python train.py --n_mels=80 --decoder_width=384 --final_lr_fraction=0 --weight_decay=0.01
Rows from block 4 of the audio encoder of a small encoder-decoder audio transcriber, named by matrix and row number. Rows with one number belong to one neuron. Each number is 50 + 12 x the weight over its row's rms, rounded and kept within 0 to 99. All counts start at 0.
After each neuron's rows are labels from the 100 clips, of 14848, where the neuron reaches its highest value: "responds to" is what is common among them. Only what is clearly more common there than usual is listed. The data: short read English sentences (LibriTTS-R).
# fc1: MLP up (encoder.blocks.4.mlp.fc1.weight, 1152x192), inputs 0-95
# fc2: MLP down (encoder.blocks.4.mlp.fc2.weight, 192x1152, transposed), outputs 0-95

fc1.715:64 31 45 47 51 37 35 66 51 46 43 51 58 42 56 58 70 48 57 50 38 65 46 60 59 43 25 61 50 66 44 57 26 41 61 32 59 26 60 52 55 47 71 34 40 66 59 57 45 49 53 56 39 31 39 37 55 40 15 68 52 46 65 65 54 39 22 64 34 45 47 40 44 49 47 61 49 44 63 56 48 45 34 56 51 62 54 43 50 44 50 70 62 30 59 45
fc2.715:58 41 52 39 33 39 54 58 33 51 40 38 67 30 55 42 61 57 48 45 53 32 42 39 50 38 49 50 57 66 61 58 37 40 49 65 65 61 60 29 40 61 52 56 49 61 59 59 60 46 66 69 68 39 43 41 25 38 55 54 49 63 71 40 38 33 37 48 58 43 37 52 53 47 52 55 75 30 65 47 57 41 64 59 62 47 42 43 53 64 50 73 70 67 77 81
responds to: the word "we"

fc1.321:57 32 46 38 64 65 59 40 61 52 53 41 43 37 35 50 65 48 46 32 87 87 42 36 57 65 38 51 40 65 33 46 57 44 52 32 29 37 41 54 51 39 51 35 42 49 57 29 26 65 56 47 36 37 38 37 60 37 48 50 40 62 36 45 42 35 30 42 42 55 29 26 32 56 39 52 60 52 45 63 65 54 50 45 32 45 29 43 58 22 46 50 46 48 44 40
fc2.321:28 74 41 41 45 41 62 66 55 37 67 74 50 44 67 42 62 53 52 54 38 36 50 72 61 59 45 37 54 46 54 39 43 57 72 76 51 64 76 49 40 47 52 58 68 38 61 51 70 26 63 47 67 55 67 52 41 75 44 71 70 50 58 41 46 61 76 53 53 48 46 44 22 41 53 52 40 25 45 52 37 53 56 41 66 45 63 47 36 70 58 61 64 40 64 57
responds to: the word "and"

fc1.546:40 68 75 72 57 62 54 54 70 38 36 61 39 57 42 49 60 30 51 55 65 60 50 60 30 53 50 60 52 53 77 45 31 38 48 24 54 39 61 46 50 33 36 60 51 30 38 52 44 44 46 48 67 66 57 74 61 66 37 55 34 48 44 46 51 55 42 49 59 52 31 37 75 66 52 53 42 59 63 41 45 53 58 59 46 25 72 52 53 69 51 45 47 49 50 36
fc2.546:40 47 67 41 60 44 53 60 47 37 71 77 57 50 53 60 31 45 32 39 63 67 55 29 42 45 49 58 57 64 39 65 31 52 44 72 60 54 31 52 49 58 69 51 55 56 48 65 64 51 34 36 47 34 60 42 42 47 53 60 49 49 70 40 40 46 32 46 37 57 53 41 39 63 38 49 51 66 31 57 61 43 59 53 59 37 30 74 51 49 72 35 63 65 55 60
responds to: voice: female

fc1.346:60 53 56 43 32 61 43 37 43 32 35 58 49 51 51 49 62 44 42 56 56 62 88 45 44 42 47 56 67 43 69 45 48 61 59 27 41 28 39 23 58 44 35 37 54 51 50 47 57 45 66 44 52 31 40 51 57 47 42 31 59 53 52 54 39 56 65 39 50 61 44 78 45 57 48 57 64 46 41 20 66 34 40 64 30 41 63 39 46 69 57 55 42 42 35 62
fc2.346:40 33 37 35 22 66 51 54 47 44 57 47 81 40 26 54 52 47 68 41 43 60 63 64 51 63 47 50 33 40 58 66 45 56 40 61 57 60 44 37 41 57 45 60 59 67 50 44 60 27 26 65 32 73 42 38 48 50 44 70 63 35 52 37 57 37 72 43 47 45 51 27 46 52 50 34 67 42 67 62 39 50 47 54 41 81 57 70 44 33 30 56 56 56 35 44
responds to: voice: female; the word "he"

fc1.555:36 19 57 25 43 46 59 60 62 72 60 53 50 41 58 41 45 35 50 74 67 27 48 61 27 40 67 43 46 44 37 43 61 56 42 63 48 23 30 48 35 59 55 55 60 32 52 58 35 47 77 50 37 37 51 36 53 44 60 41 52 64 59 48 50 72 33 46 72 39 39 45 49 69 57 55 52 36 52 68 50 80 42 41 50 35 34 45 47 53 35 62 45 38 81 46
fc2.555:60 48 41 51 49 48 32 41 40 29 43 56 52 49 61 35 45 62 46 39 45 67 51 35 71 41 29 61 47 38 48 59 47 37 53 55 37 57 69 32 48 38 41 42 42 34 20 58 70 47 34 62 34 54 39 30 53 48 29 68 54 45 56 54 56 38 49 43 16 48 55 51 45 33 56 35 40 51 49 50 36 45 51 42 61 49 31 85 59 57 39 45 41 40 52 52
responds to: the word "and"

fc1.10:52 59 76 53 63 38 58 52 32 56 65 30 54 74 63 71 28 59 45 47 46 53 54 52 65 56 45 59 59 43 55 35 44 44 51 53 58 33 54 54 43 54 67 29 58 58 26 35 43 41 39 48 71 46 54 52 44 60 32 66 56 43 57 37 48 36 48 52 55 71 35 70 55 43 71 47 42 56 57 56 49 31 38 53 25 48 34 43 43 74 52 57 67 36 45 45
fc2.10:38 57 45 54 65 65 38 38 65 42 32 54 62 42 60 56 52 45 59 62 49 41 31 69 50 44 45 78 46 40 61 38 66 46 62 54 61 51 48 43 74 37 25 59 68 51 56 39 38 61 44 40 34 54 41 58 48 43 64 38 44 45 50 49 56 49 26 58 42 40 36 56 45 50 55 52 51 52 72 36 40 59 55 44 62 53 64 36 56 23 63 61 34 44 55 60
responds to: voice: male

fc1.276:33 40 16 54 53 50 35 45 68 44 61 50 45 41 48 29 30 35 31 36 43 51 47 59 55 35 42 45 44 24 57 50 38 39 48 38 70 45 58 51 32 46 45 43 66 62 49 44 54 47 66 51 47 43 41 71 42 38 32 55 57 49 38 31 37 73 57 35 43 69 42 45 51 59 65 58 48 60 49 37 58 39 61 30 31 58 69 48 49 55 46 55 54 35 57 69
fc2.276:71 62 59 57 40 50 53 59 52 37 29 66 43 39 50 54 56 66 71 45 59 58 64 45 50 80 64 51 45 64 56 56 28 41 61 36 38 48 43 50 56 66 56 54 42 59 44 55 51 65 43 54 65 39 34 32 35 63 54 57 43 45 57 41 61 38 86 62 46 58 65 62 61 46 40 50 41 66 29 45 55 46 44 73 59 12 58 55 47 51 45 54 32 37 44 45
responds to: the word "was"

fc1.26:53 51 47 59 47 63 65 54 49 57 28 34 44 45 46 43 51 46 62 65 66 49 45 45 33 36 32 68 63 51 37 33 22 54 48 68 40 55 43 45 42 61 44 65 31 40 42 51 47 49 64 45 66 44 38 70 44 66 46 37 35 41 60 60 51 44 35 45 54 62 58 50 68 47 57 64 51 51 49 40 65 45 36 60 44 56 34 40 63 41 44 45 33 56 64 24
fc2.26:36 48 65 48 67 33 68 39 36 40 45 53 38 45 50 54 38 50 17 48 45 47 36 44 63 34 58 49 53 56 47 54 39 43 70 58 45 37 33 38 62 35 59 30 45 41 69 40 61 46 59 70 55 68 55 70 31 35 65 57 55 49 52 52 42 44 45 39 63 46 57 63 34 67 60 58 47 54 55 63 44 64 58 38 52 20 68 39 48 60 59 57 56 58 41 67
responds to: the word "you"

fc1.753:68 33 68 28 64 61 57 45 63 45 42 58 47 54 35 38 79 52 43 44 57 28 60 73 46 47 43 64 58 41 50 55 35 52 35 33 57 43 45 39 37 35 69 60 50 50 71 50 25 53 39 37 59 26 52 46 39 70 40 53 26 52 57 44 50 65 48 45 62 75 69 37 58 61 64 42 42 59 70 49 32 52 54 43 66 51 61 54 42 68 57 56 37 60 34 35
fc2.753:43 51 50 55 29 40 53 53 37 55 47 31 39 55 48 63 47 58 54 58 45 53 23 45 54 55 70 54 45 51 61 45 41 51 62 45 32 69 52 60 32 53 43 52 54 33 50 36 72 44 46 73 54 55 55 62 26 34 58 53 66 39 71 51 55 31 46 31 49 43 45 69 52 38 31 67 52 47 47 49 46 36 62 40 49 44 54 36 72 25 50 59 41 64 53 70
responds to: the word "was"

fc1.611:63 51 52 54 36 45 66 36 59 50 54 47 52 53 69 29 58 62 50 45 47 63 46 56 58 39 40 63 40 62 33 48 53 60 66 69 59 66 58 46 67 50 30 57 38 37 60 52 55 49 51 54 61 48 57 41 56 31 61 47 36 60 50 36 79 57 69 40 54 44 59 53 41 57 58 45 62 59 64 67 60 57 54 34 60 38 42 29 48 36 54 67 76 54 43 44
fc2.611:78 49 61 62 47 37 33 64 41 45 68 37 42 56 55 53 62 50 33 54 19 42 39 46 45 46 49 43 45 64 40 34 57 52 55 58 62 46 66 49 50 65 28 66 69 46 82 46 52 56 46 57 47 52 49 56 61 43 64 65 45 67 80 59 59 41 41 52 49 58 74 36 62 57 71 48 71 41 76 59 49 63 47 50 64 48 46 44 42 49 62 49 51 64 43 34
responds to: the word "we"

fc1.141:24 81 54 43 40 48 62 49 45 50 49 59 33 48 54 42 50 55 32 42 61 51 52 50 52 45 56 41 60 49 40 44 23 54 51 51 32 56 42 64 38 45 74 49 73 45 47 47 52 46 43 31 56 53 47 48 33 37 37 39 95 63 60 42 39 55 39 52 41 53 69 43 38 48 43 48 74 53 50 39 38 26 79 49 65 35 55 61 61 58 58 45 55 67 59 44
fc2.141:63 59 43 63 53 49 32 72 51 63 36 54 59 48 38 43 49 61 64 60 45 46 58 50 31 34 36 42 25 46 59 49 27 44 58 69 66 52 44 55 49 28 39 52 44 49 55 49 65 45 28 50 69 44 39 37 16 53 45 38 32 55 53 22 37 58 40 70 59 47 34 50 46 46 42 59 57 55 60 54 86 51 43 59 42 29 43 39 38 54 47 40 49 58 58 52
responds to: the word "was"

fc1.650:54 44 61 71 65 53 57 44 60 38 55 42 62 55 37 50 49 58 47 42 54 11 73 35 45 58 25 56 48 53 26 48 58 54 32 62 41 50 83 58 58 51 39 52 55 67 61 43 43 65 77 39 55 50 46 46 49 37 56 58 53 48 42 58 71 55 86 69 46 41 62 49 33 41 76 57 58 36 42 56 70 46 51 56 49 47 43 53 49 58 55 34 63 75 53 33
fc2.650:60 38 56 41 57 66 31 33 45 50 44 41 59 39 54 57 60 60 43 37 34 33 54 67 58 26 67 34 29 48 51 60 38 53 71 63 45 64 72 52 57 44 58 48 59 46 31 35 57 52 63 35 35 51 65 50 49 66 52 58 34 35 22 53 60 35 57 51 64 41 54 57 41 36 63 44 48 39 57 32 60 52 63 56 41 49 45 58 46 67 28 56 55 48 60 40
responds to: the word "to"

fc1.117:53 34 62 50 46 60 62 50 61 72 48 33 40 40 63 59 57 43 40 32 46 62 54 59 53 41 52 38 46 57 65 50 47 30 42 60 48 40 31 41 53 56 43 34 58 38 57 66 24 54 68 44 35 52 44 35 50 55 59 56 23 61 56 38 30 72 30 83 61 54 33 63 73 59 58 47 47 68 59 45 36 34 44 56 60 77 40 38 46 54 53 34 72 47 60 49
fc2.117:29 72 57 53 51 51 45 44 51 47 45 73 56 50 48 59 67 54 51 49 52 55 61 32 30 40 56 26 42 44 77 47 40 53 63 58 50 59 60 49 52 37 89 54 53 45 33 42 54 54 46 41 53 54 50 60 26 50 56 41 41 44 53 40 69 56 47 41 37 39 63 52 39 50 44 68 60 55 47 46 59 79 74 40 40 20 57 52 49 49 45 69 66 50 50 57
responds to: the word "you"

fc1.129:36 53 44 59 40 42 55 56 50 47 64 21 49 54 49 46 27 37 51 49 52 58 45 53 45 48 58 56 56 31 60 40 62 50 36 49 37 47 34 40 42 60 72 41 69 50 35 45 40 42 46 35 79 52 58 64 54 31 52 25 71 48 40 60 57 39 49 33 51 72 62 22 50 38 60 35 62 52 46 46 71 50 56 46 83 29 47 35 59 64 52 53 41 53 55 65
fc2.129:56 41 23 56 57 55 53 49 46 59 38 44 62 40 53 37 32 54 61 57 35 42 59 57 64 69 50 41 43 32 35 50 42 47 32 61 55 43 52 55 67 36 61 53 41 51 56 55 56 47 57 54 44 44 41 42 28 56 31 51 45 56 26 45 33 46 54 28 59 53 51 47 53 30 43 41 34 57 42 49 69 50 53 62 36 38 61 46 47 51 55 78 49 46 40 44
responds to: the word "she"

fc1.456:47 63 42 81 40 54 65 47 67 56 53 71 62 17 49 48 68 32 58 48 49 33 26 37 59 53 23 33 47 58 47 33 54 45 40 53 25 29 39 57 58 51 46 25 51 32 39 38 52 49 48 45 52 61 57 70 41 60 37 43 37 36 55 48 53 40 50 51 48 57 57 55 57 58 52 62 57 59 34 51 63 61 45 47 51 68 42 48 44 66 32 39 51 51 46 54
fc2.456:72 69 85 42 62 56 69 61 27 55 53 40 41 42 51 48 60 78 47 42 57 45 51 39 54 75 78 47 48 44 55 53 48 53 82 62 53 47 68 42 43 43 60 51 53 39 61 47 55 44 34 50 33 56 72 65 59 36 67 62 57 62 67 50 79 68 65 47 42 58 46 54 55 57 39 55 25 45 61 41 42 43 55 46 56 52 37 54 25 69 59 65 59 47 49 47
responds to: voice: female

fc1.174:68 61 42 52 58 50 53 42 57 73 66 53 55 58 44 34 46 49 43 44 41 65 68 55 39 61 61 57 58 54 38 52 33 43 35 45 49 66 29 49 61 32 49 43 53 57 37 56 71 57 63 56 50 62 62 42 57 33 31 51 61 53 26 59 32 50 53 44 50 41 44 38 48 29 48 54 57 51 41 43 52 39 48 38 66 69 59 57 53 52 33 48 44 48 59 54
fc2.174:36 49 60 63 33 50 61 54 47 44 38 31 79 55 34 41 62 54 74 44 47 58 42 55 64 68 51 47 53 56 59 52 41 42 44 40 35 68 50 67 66 64 53 42 26 56 52 44 35 58 48 51 60 47 61 73 47 60 63 59 48 35 44 62 56 34 56 59 51 59 59 33 55 44 29 33 64 50 60 53 75 47 57 41 51 53 64 67 31 52 51 55 30 60 55 54
responds to: the word "you"

fc1.49:36 37 36 67 47 50 57 54 49 52 33 54 34 49 61 31 52 17 64 38 60 42 68 45 60 56 40 30 41 41 55 68 42 28 45 48 43 48 40 59 36 71 61 61 40 62 36 55 50 46 63 41 53 59 37 59 35 62 54 52 34 49 35 56 71 69 45 47 40 48 61 51 50 61 84 48 50 57 49 35 40 49 44 64 72 67 53 46 59 62 56 47 37 35 48 35
fc2.49:56 45 44 49 68 39 40 25 32 44 63 65 60 45 50 48 49 64 42 47 29 47 50 67 25 35 38 70 59 71 42 35 37 45 55 46 48 42 26 71 41 53 45 49 75 34 54 57 40 50 23 43 72 39 76 44 56 48 33 50 55 50 52 68 28 35 66 34 43 52 48 63 35 49 45 62 52 41 37 67 48 64 47 50 45 38 57 33 43 43 49 66 65 55 47 68
responds to: the word "to"

fc1.364:54 45 32 59 60 43 65 28 65 55 50 55 23 64 50 55 51 51 45 59 46 61 74 65 42 50 42 46 64 49 61 73 32 40 31 53 62 59 41 57 40 44 36 66 45 32 47 53 42 45 40 31 70 36 57 50 61 41 34 46 41 54 44 39 28 54 46 52 61 33 70 32 37 74 61 56 57 54 65 36 63 51 43 41 42 62 61 60 59 64 61 49 43 47 40 65
fc2.364:59 66 46 56 49 43 48 50 59 52 52 54 42 41 41 48 37 35 40 41 35 51 82 50 26 45 42 58 25 41 47 24 48 45 63 37 33 32 35 56 47 47 69 47 70 43 54 42 38 53 55 48 73 64 47 56 33 57 47 58 56 65 41 48 44 50 45 55 43 68 46 59 66 41 32 46 49 33 51 35 36 45 74 61 68 55 54 36 40 54 45 52 58 27 53 55
responds to: the word "was"

fc1.702:32 42 42 69 57 52 50 57 57 44 51 57 38 27 59 49 56 40 44 50 56 65 29 52 60 51 47 36 41 60 31 33 41 52 67 50 56 56 47 53 48 68 53 73 30 59 32 39 33 43 71 63 55 39 42 48 77 50 46 49 40 37 56 37 79 72 63 52 84 51 75 66 22 52 38 52 67 56 45 31 60 33 51 39 57 43 41 46 47 18 45 41 53 42 51 56
fc2.702:46 54 65 62 65 53 61 54 41 33 52 49 62 69 29 50 52 89 49 66 46 40 37 34 59 55 56 27 38 61 34 58 45 30 54 52 61 35 38 54 62 54 42 31 51 49 61 30 62 40 74 36 60 44 76 51 49 53 73 42 44 44 47 42 47 55 45 52 52 40 38 58 53 62 53 69 48 41 50 62 52 59 52 67 67 48 60 42 50 53 46 41 38 34 49 43
responds to: voice: female

fc1.425:69 61 50 56 44 53 52 52 55 55 25 47 63 58 38 43 40 42 72 70 32 69 23 61 56 49 58 61 40 33 44 44 53 44 49 54 34 60 65 52 31 40 25 48 47 59 45 47 53 41 53 42 49 42 47 30 43 85 36 49 39 39 48 53 66 56 53 49 27 57 61 28 54 40 62 42 59 41 51 50 66 51 56 31 35 43 54 52 58 49 38 39 39 60 54 47
fc2.425:44 55 69 36 40 60 52 38 29 66 39 51 62 52 58 41 56 61 42 51 44 39 57 52 43 61 21 36 62 22 77 59 46 68 50 47 69 67 54 52 50 57 74 60 57 46 88 59 53 60 49 64 66 39 44 74 55 48 72 44 55 68 57 49 42 52 49 46 57 71 29 53 47 28 36 44 56 54 61 57 29 51 60 44 59 41 38 51 24 39 55 50 48 51 53 60
responds to: the word "she"

fc1.616:37 49 04 42 49 55 52 40 41 66 40 46 43 59 78 49 46 46 55 42 55 42 33 73 33 37 39 55 50 49 44 51 66 55 36 55 43 62 65 47 46 40 52 33 61 31 67 65 40 42 35 37 64 41 35 46 48 59 31 50 52 47 60 49 41 35 64 60 47 42 29 51 65 24 44 54 62 54 19 42 43 28 59 42 70 52 56 51 58 61 50 29 39 37 80 49
fc2.616:58 55 62 39 53 40 47 62 43 42 49 56 80 34 51 56 59 53 33 61 48 62 65 45 73 61 74 45 37 57 45 60 49 47 53 54 28 42 46 60 42 47 20 77 51 40 23 48 66 58 42 53 38 54 51 71 60 40 60 49 29 56 36 60 55 43 57 82 54 49 46 58 40 53 56 64 70 56 66 57 51 50 64 40 59 64 67 31 58 33 43 45 82 52 45 52
responds to: the word "and"

fc1.113:73 18 44 54 29 48 67 37 52 45 52 17 67 59 40 46 59 37 48 65 70 41 45 43 42 57 39 45 21 44 38 52 33 71 30 42 41 25 32 39 55 45 47 44 84 34 72 57 52 52 43 45 47 53 61 43 62 58 43 46 56 62 44 44 76 47 45 45 55 54 50 45 45 60 24 43 41 52 51 44 64 53 54 51 53 54 43 37 27 58 50 40 51 38 70 46
fc2.113:37 60 55 63 61 60 51 54 55 63 59 65 30 46 41 53 62 67 38 52 27 57 41 66 64 51 61 57 61 40 29 58 62 24 65 59 44 70 55 53 47 35 63 67 39 58 35 37 51 69 42 49 59 54 31 43 42 46 32 57 42 50 76 67 37 48 59 62 49 38 60 46 50 35 53 43 32 51 58 54 42 40 51 46 59 36 46 75 68 58 50 53 59 30 34 64
responds to: the word "and"

fc1.182:63 48 34 70 53 42 55 47 67 50 62 45 46 56 64 36 35 44 51 40 68 57 57 63 67 49 53 50 63 31 45 68 41 48 59 45 52 61 46 55 58 44 32 59 57 46 25 56 45 21 58 78 71 62 53 45 59 69 59 43 35 31 56 30 56 41 54 39 67 31 39 71 64 69 55 39 35 77 39 54 61 33 52 52 35 36 49 45 64 48 66 62 81 42 63 32
fc2.182:63 67 48 35 69 55 50 65 63 55 61 72 38 52 42 61 51 39 42 49 66 47 50 44 52 46 52 51 62 69 79 48 31 39 48 34 57 43 50 47 51 56 55 52 42 48 71 53 50 56 46 44 49 42 40 71 49 38 39 46 53 57 49 42 40 49 65 46 41 53 41 37 22 57 41 48 44 68 41 72 59 51 42 39 44 56 46 46 40 58 55 25 53 11 42 69
responds to: the word "is"

fc1.149:53 31 55 36 28 59 68 26 32 48 57 62 40 65 37 55 52 57 52 52 77 57 58 38 26 36 37 48 52 32 43 49 69 65 23 46 48 44 61 61 59 42 67 76 37 56 60 51 53 34 33 45 45 39 51 23 48 43 54 50 54 55 57 44 44 49 36 51 41 73 53 44 56 47 63 28 45 44 57 35 58 42 41 66 52 83 26 48 55 37 34 62 41 38 66 59
fc2.149:55 52 47 74 57 43 57 52 61 56 64 46 44 37 51 55 61 35 60 62 62 64 35 41 48 51 49 54 62 51 40 42 38 57 36 53 55 71 45 28 51 50 56 29 53 60 50 63 36 76 40 55 33 41 41 57 71 49 39 54 38 56 51 38 58 46 77 71 64 17 51 43 53 75 51 54 59 53 69 51 74 71 56 55 58 48 38 33 55 75 62 33 55 60 51 56
responds to: the word "and"

fc1.631:62 18 37 48 69 45 43 40 25 45 46 77 47 58 52 50 52 39 49 41 57 64 57 50 47 45 30 45 49 53 64 50 76 31 37 54 38 53 26 50 55 57 38 42 43 46 54 55 38 47 33 41 64 57 47 52 42 58 49 50 49 61 49 50 46 66 56 49 38 42 55 33 28 59 46 21 27 55 67 69 50 58 46 65 63 41 46 51 57 62 35 32 43 64 56 58
fc2.631:58 58 75 39 53 60 40 62 61 28 56 43 52 47 34 56 45 61 60 40 43 45 66 19 49 67 65 38 59 45 51 46 61 57 49 43 33 55 60 45 43 52 43 61 32 39 71 59 58 51 45 44 32 31 53 29 59 58 61 45 31 57 77 37 37 65 38 67 37 47 63 59 62 53 50 40 33 30 50 22 34 21 66 56 71 48 49 33 52 56 80 45 52 26 67 47
responds to: the word "was"

fc1.503:37 51 51 55 62 39 44 56 46 45 46 49 62 59 36 63 30 60 52 27 34 48 71 47 39 41 47 39 28 53 68 58 53 76 48 40 48 62 60 56 64 39 44 67 61 53 40 57 39 48 29 57 58 42 36 45 59 54 58 46 52 36 65 66 51 54 53 52 32 31 57 58 40 37 63 68 48 38 77 40 52 47 58 48 51 33 31 40 50 50 35 36 49 57 55 33
fc2.503:45 61 48 52 42 58 60 50 45 53 52 45 54 43 56 63 42 51 57 50 73 67 59 57 70 32 34 31 51 56 57 50 40 23 62 57 46 52 44 30 50 46 33 28 35 31 55 17 69 30 43 68 40 49 61 53 41 63 60 57 54 70 31 55 41 43 58 74 65 23 58 32 63 62 54 75 39 36 46 55 42 38 54 27 48 77 53 46 53 37 56 53 51 40 58 54
responds to: voice: male

fc1.393:55 55 22 51 31 53 47 27 43 42 47 46 61 46 44 36 55 56 48 29 53 61 45 44 23 45 52 38 43 50 45 43 46 82 20 63 60 62 45 66 47 69 58 25 45 44 53 42 24 58 36 46 54 48 73 62 57 66 42 69 61 53 39 56 52 52 67 53 56 46 17 51 41 51 58 41 48 53 50 58 33 31 55 49 52 64 51 41 64 66 50 54 43 49 50 34
fc2.393:48 51 51 50 46 60 56 46 59 53 71 52 58 60 53 36 56 66 52 71 51 64 49 49 36 43 51 46 33 61 51 70 47 34 65 67 49 52 59 48 42 29 58 38 47 54 47 61 62 77 29 58 41 52 54 43 50 47 52 54 35 45 44 46 41 59 40 40 45 53 54 48 56 47 34 59 58 49 42 21 60 46 54 48 53 49 69 41 35 41 47 40 32 68 42 41
responds to: the word "we"

fc1.655:56 57 41 50 73 51 42 75 50 25 57 66 42 58 36 64 44 36 38 34 75 68 65 51 33 46 51 43 45 60 44 51 24 41 48 47 42 43 34 62 71 34 40 51 31 35 62 44 52 44 56 63 57 53 38 58 58 47 42 27 51 65 44 19 43 43 60 46 55 44 39 51 55 67 56 31 55 62 61 49 63 39 49 60 46 34 43 55 50 63 57 64 48 45 49 45
fc2.655:44 50 67 25 67 50 51 35 66 35 44 61 51 50 44 60 30 50 46 40 63 41 65 63 45 54 41 59 68 58 55 39 54 52 52 42 59 67 38 37 28 59 70 71 45 37 70 62 66 46 57 30 42 30 60 55 55 67 46 42 29 46 57 38 58 46 25 43 41 40 52 54 41 62 34 35 52 63 44 43 58 57 70 71 62 32 56 56 44 50 56 37 51 35 60 50
responds to: the word "was"

fc1.334:48 47 79 33 30 40 57 55 45 42 39 58 66 45 45 42 68 54 41 39 53 71 54 57 55 33 59 48 54 43 54 34 40 63 32 59 54 37 52 45 61 50 63 33 49 55 38 47 57 48 63 60 59 33 49 54 59 55 68 48 51 43 72 45 38 64 35 64 48 35 48 53 64 47 41 48 66 65 28 45 65 45 44 50 83 47 54 66 57 66 41 38 67 62 40 57
fc2.334:26 48 58 47 20 50 63 28 47 59 32 43 60 52 41 53 50 67 67 53 52 70 33 39 77 55 73 44 58 49 64 52 65 48 64 66 50 61 61 32 46 57 64 47 50 49 47 48 45 42 36 35 78 85 49 84 52 55 44 58 39 33 71 49 40 50 40 70 40 41 52 62 59 50 39 64 27 62 38 47 42 56 40 54 48 41 38 72 36 47 59 60 69 77 45 37
responds to: the word "you"

fc1.534:55 46 49 64 58 56 67 51 29 40 55 65 46 38 47 62 39 50 42 35 58 49 44 47 41 46 34 60 46 55 37 49 32 36 43 39 56 34 44 49 53 33 21 46 46 62 37 37 71 48 46 43 65 61 61 61 46 65 50 37 55 54 40 53 28 60 46 48 17 35 55 43 41 39 68 41 57 35 39 44 44 29 38 46 35 45 42 41 56 46 51 44 46 64 32 53
fc2.534:38 42 55 44 52 47 67 68 44 60 43 40 45 45 61 45 64 69 71 59 58 54 34 56 44 50 64 41 63 23 52 61 53 60 40 48 78 62 59 39 51 56 64 46 67 39 48 63 57 45 52 35 43 55 49 54 47 61 59 23 48 58 51 44 59 39 73 23 74 75 57 40 37 18 42 70 46 51 47 77 72 53 47 54 60 54 33 65 48 41 30 52 62 59 40 56
responds to: voice: male

fc1.441:47 44 51 53 42 33 62 42 48 60 65 64 45 70 52 53 45 43 23 52 70 37 61 41 41 59 34 44 69 33 40 24 48 50 47 35 54 31 48 50 41 49 35 48 51 44 62 52 55 68 61 30 43 34 66 65 45 40 50 48 46 46 49 49 53 28 47 40 26 44 45 41 65 67 56 52 47 55 42 39 46 57 62 44 47 29 68 55 77 37 74 43 56 54 54 81
fc2.441:40 56 64 56 31 57 30 48 57 53 33 49 58 58 51 34 52 57 52 50 35 55 64 42 51 46 63 51 35 54 51 71 61 40 56 48 39 72 57 33 50 46 57 38 58 41 43 45 54 52 41 69 61 50 44 54 52 65 68 84 54 60 69 63 62 47 35 72 37 36 45 50 43 52 48 41 53 61 47 51 59 55 43 59 40 72 35 43 37 48 57 63 67 70 38 42
responds to: the word "he"; the word "you"; the word "was"

fc1.189:53 49 31 55 39 45 65 40 48 38 47 39 55 45 53 52 51 38 34 50 64 45 36 39 31 43 41 56 46 69 21 34 55 33 51 55 49 37 54 37 52 54 36 60 36 31 50 62 72 28 47 43 48 45 57 60 62 50 37 48 50 60 43 37 53 70 43 60 72 60 55 36 49 54 44 22 52 53 63 57 73 46 59 42 56 37 60 56 44 49 40 60 49 45 60 60
fc2.189:74 48 66 60 51 30 40 44 47 37 62 48 59 52 33 43 55 56 47 55 29 52 43 42 54 23 41 33 64 59 47 66 56 64 74 61 81 46 54 30 68 61 54 54 59 43 69 67 64 58 56 54 70 48 38 50 58 29 71 44 50 67 76 59 46 13 58 62 49 46 49 61 43 60 46 63 61 56 50 62 59 35 23 35 64 64 37 36 39 38 62 44 73 47 53 43
responds to: the word "we"

fc1.291:38 42 25 32 39 62 49 43 48 36 43 62 87 58 28 54 38 58 51 20 53 37 74 58 44 47 68 48 72 51 62 43 47 58 49 48 42 61 45 66 56 52 34 43 46 69 40 36 63 65 39 58 76 51 63 64 55 53 42 51 65 57 38 55 64 46 38 43 49 36 57 46 60 61 73 68 46 44 45 41 45 31 58 58 55 58 56 51 79 65 59 45 54 65 42 58
fc2.291:33 43 43 43 50 57 70 56 71 49 32 42 40 58 54 61 43 52 37 39 63 38 54 47 51 42 46 58 17 40 48 34 44 38 44 49 67 35 57 64 42 57 64 59 58 17 46 41 64 53 59 49 58 50 45 50 50 49 43 67 38 45 34 31 58 53 66 65 51 28 63 58 40 36 69 45 48 58 62 63 44 55 47 55 70 31 50 59 45 56 38 40 45 54 33 31
responds to: the word "to"